From a checkpoint of a small image classifier.
Model: 32-pixel images, activation leaky_relu.
Training: 8700 steps, batches of 256, held-out accuracy 34%.
Data: trained on photos of plants, animals and fungi (iNaturalist), 155796 training examples, 14.3 epochs.
Rows from block 3 of a small image classifier, named by matrix and row number. Rows with one number belong to one channel. Each number is 128 + 24 x the weight over its row's rms, rounded and kept within 0 to 255. All counts start at 0. Numbers have three digits each.
After each channel's rows are labels from the 100 images, of 14848, where the channel reaches its highest value: "strongest on" is what is common among them. Only what is clearly more common there than usual is listed. The data: photos of plants, animals and fungi (iNaturalist).
# convs1: grouped (20 groups) 3x3 conv (model.blocks.3.convs.1.weight, 160x8x3x3), inputs within the group 0-7, a 3x3 kernel for each
# convs2: expand pointwise conv (model.blocks.3.convs.2.weight, 160x160x1x1, transposed), outputs 0-159

convs1.18:172177155107133090055070115109112085130126134135158124127146133134130148128089111156116153140148135096105106168104143131162132127106102111126132143128156116117127138135142122110106156107098133132145100137139079092153
convs2.18:150129149131177132132129149156151106114093135125151147160113134136104095127142172140141132170126149098141145111113113147100108152113115153126140125125150135114106171115156118119110166140129089127088108123129140157152122137140085164083101115112175130113101145160152140115124114115111156120115115149141103143102124121098139140133123129125127146084116130159145115089109166123126093149118094167206112099131154099148119119118113098156121119114156108176149101136193204132147135164178106
strongest on: phylum Chordata; class Aves; order Accipitriformes; family: Accipitridae

convs1.65:103106170113147126147119116113129132098105137118110138111086138145092114127109107141138123162139123135110148154120107138105140110147121097086177089155151129202083142134104110112126099127109117135170116130114137185086
convs2.65:129108133110101095124106127121103134146162134147097144159116139160161136133127134105123095096123121113134122140131132167174134136152131139110137096141099083171160140157126074124117123182133090115106127144133141153166142112080120217101130179143110154094115177128115110147119121134126174103140126134178100122102105140167131088120151112131159091124103127147147131122138116113126135100163121088163140111120132110168108133117085161120079115141128155107131143159129137129094132097162140
strongest on: order Odonata

convs1.95:136130139132105111111131130090081085137161130161154146133138139125131131118128113119107124125088105128151128144157143127116138133127111072090095170143158115157121084057090114141138149186141111102121103112117140158144
convs2.95:135132124150112106127133083091126146142135141134143094096123120104099153088156163134167109106126128168117132105128117139115134113136139128197118109103139126109138099143136145189128186105122159124120112164121094136161100111120141161133163092109137110129101133105147117166115138140127117098148162101137128104125156128111109141147095124113158134165104118130123094089060149133139145180132111140140083133154102131129126104134121128140108156151100070182071117144113146102088155144130157
strongest on: phylum Chordata; class Aves; order Accipitriformes

convs1.94:138089122103106105135096141158144169163128174132192112134129123107097104129111116145144132108152128156115148134153118120142127143126117149135158109161116105088131131161147155160148158195139155163140174111149130142147
convs2.94:115155105112128138108109133135123118142131103118143131123139154119166166094129142122146145108173158134115117116114125147114150102136144142109084128144119167104128147121133110099122112139126164145108108143133151136099159138132174133118117099106175139125048093200102115111099116106097107074138139113089123140140112118106108107062118101097129134106115120107108131083153160119112142094119103127135140111108117130117178110105128118111168115081172147182122138141151110129082077116143105
strongest on: order Accipitriformes

convs1.135:124124138132136135123123124126137137118135134107130131139106117149152100116145111145092072129221054105184080161125107174164094144151098104150144118122138131118129120126122138112132129129129116130139122141124107096150
convs2.135:121133112189153139139147144119189178158088121164114110074107129113136137130142162130103144161156117106131118139126097087127133132132088133132126120122125133105118100145104125145149144138118110120164121096106199115143129120103116084127146142143104119116103120130109098144098166112102142145123130125138093139113097110099121097111112142146122156164152126114162141139133098106123150114116115134146180085129111175142154121170143219095142159115114137110144091108163105135175137133123120
strongest on: order Piciformes; family: Picidae

convs1.98:130181134153183115123111102104134128102146117133128137158130109148168138091079111116126099120129149115123099147213140129105147102121110137131165122177096102117122104096122164171146111130117132144137111111128119124123
convs2.98:115082089129182154142208132102134102186136114122124104131107101126144138126122124099125118151137133118150125127148117113133158121114095102180133114164134106127162109107169133095136157143128152153104156138116128144152089144131103121133133121091107170145108149108121111147099130129108101129148102111118148072178163158162124116096119088118112110125091124124111125144102132087100096133124100139114120149131145154167144123184129141198110167144149130157138134139122132153140176147133118
strongest on: phylum Chordata; class Aves

convs1.51:129144146123134111131110125100155114161119161152177155166175157141117159117071160133108130107135097108121130131091150123095121177131164119110108110158117122110145115139139143154163090155101122131107141135120091102081
convs2.51:128133121137107097097125126095188123132107126151180150138124201105135153116141094098168127151094104118100170128131119168131126119083121113131164100127099112110139130125149101140136085134092092160124097096138143151142150154114115114105119165135137119154138107100148163149146139138133112202156097117172119103129143130111103134138123156146138134085092140171161128133124137160122109105138183135134097147100108155127146147135114148142128143179150112141101106105163149113119116101116166
strongest on: class Aves

convs1.89:101119106096126129141136142163222105192091123129106148100118138127129128113136117137136103145113119130143124140133113138116132120122120164142152131110132127133111170197147180072121140103123107149121138145127127111124
convs2.89:178117127147141146116165120140103108090194133170176144125127140117150136138159189095197145116171181143139135115124133145173141115154167149174139096097155142110122160149119130130177165159113152124150096160136125119124169136116135114147116114141110112120102109129132108143109099133125120112095091111109097102157123099090129146100129118111126131170099148135118182095153137118113157148106089113154145136134156138112149121132150125106161140090141132129160105136134124138150091133126118
strongest on: class Aves; phylum Chordata; order Accipitriformes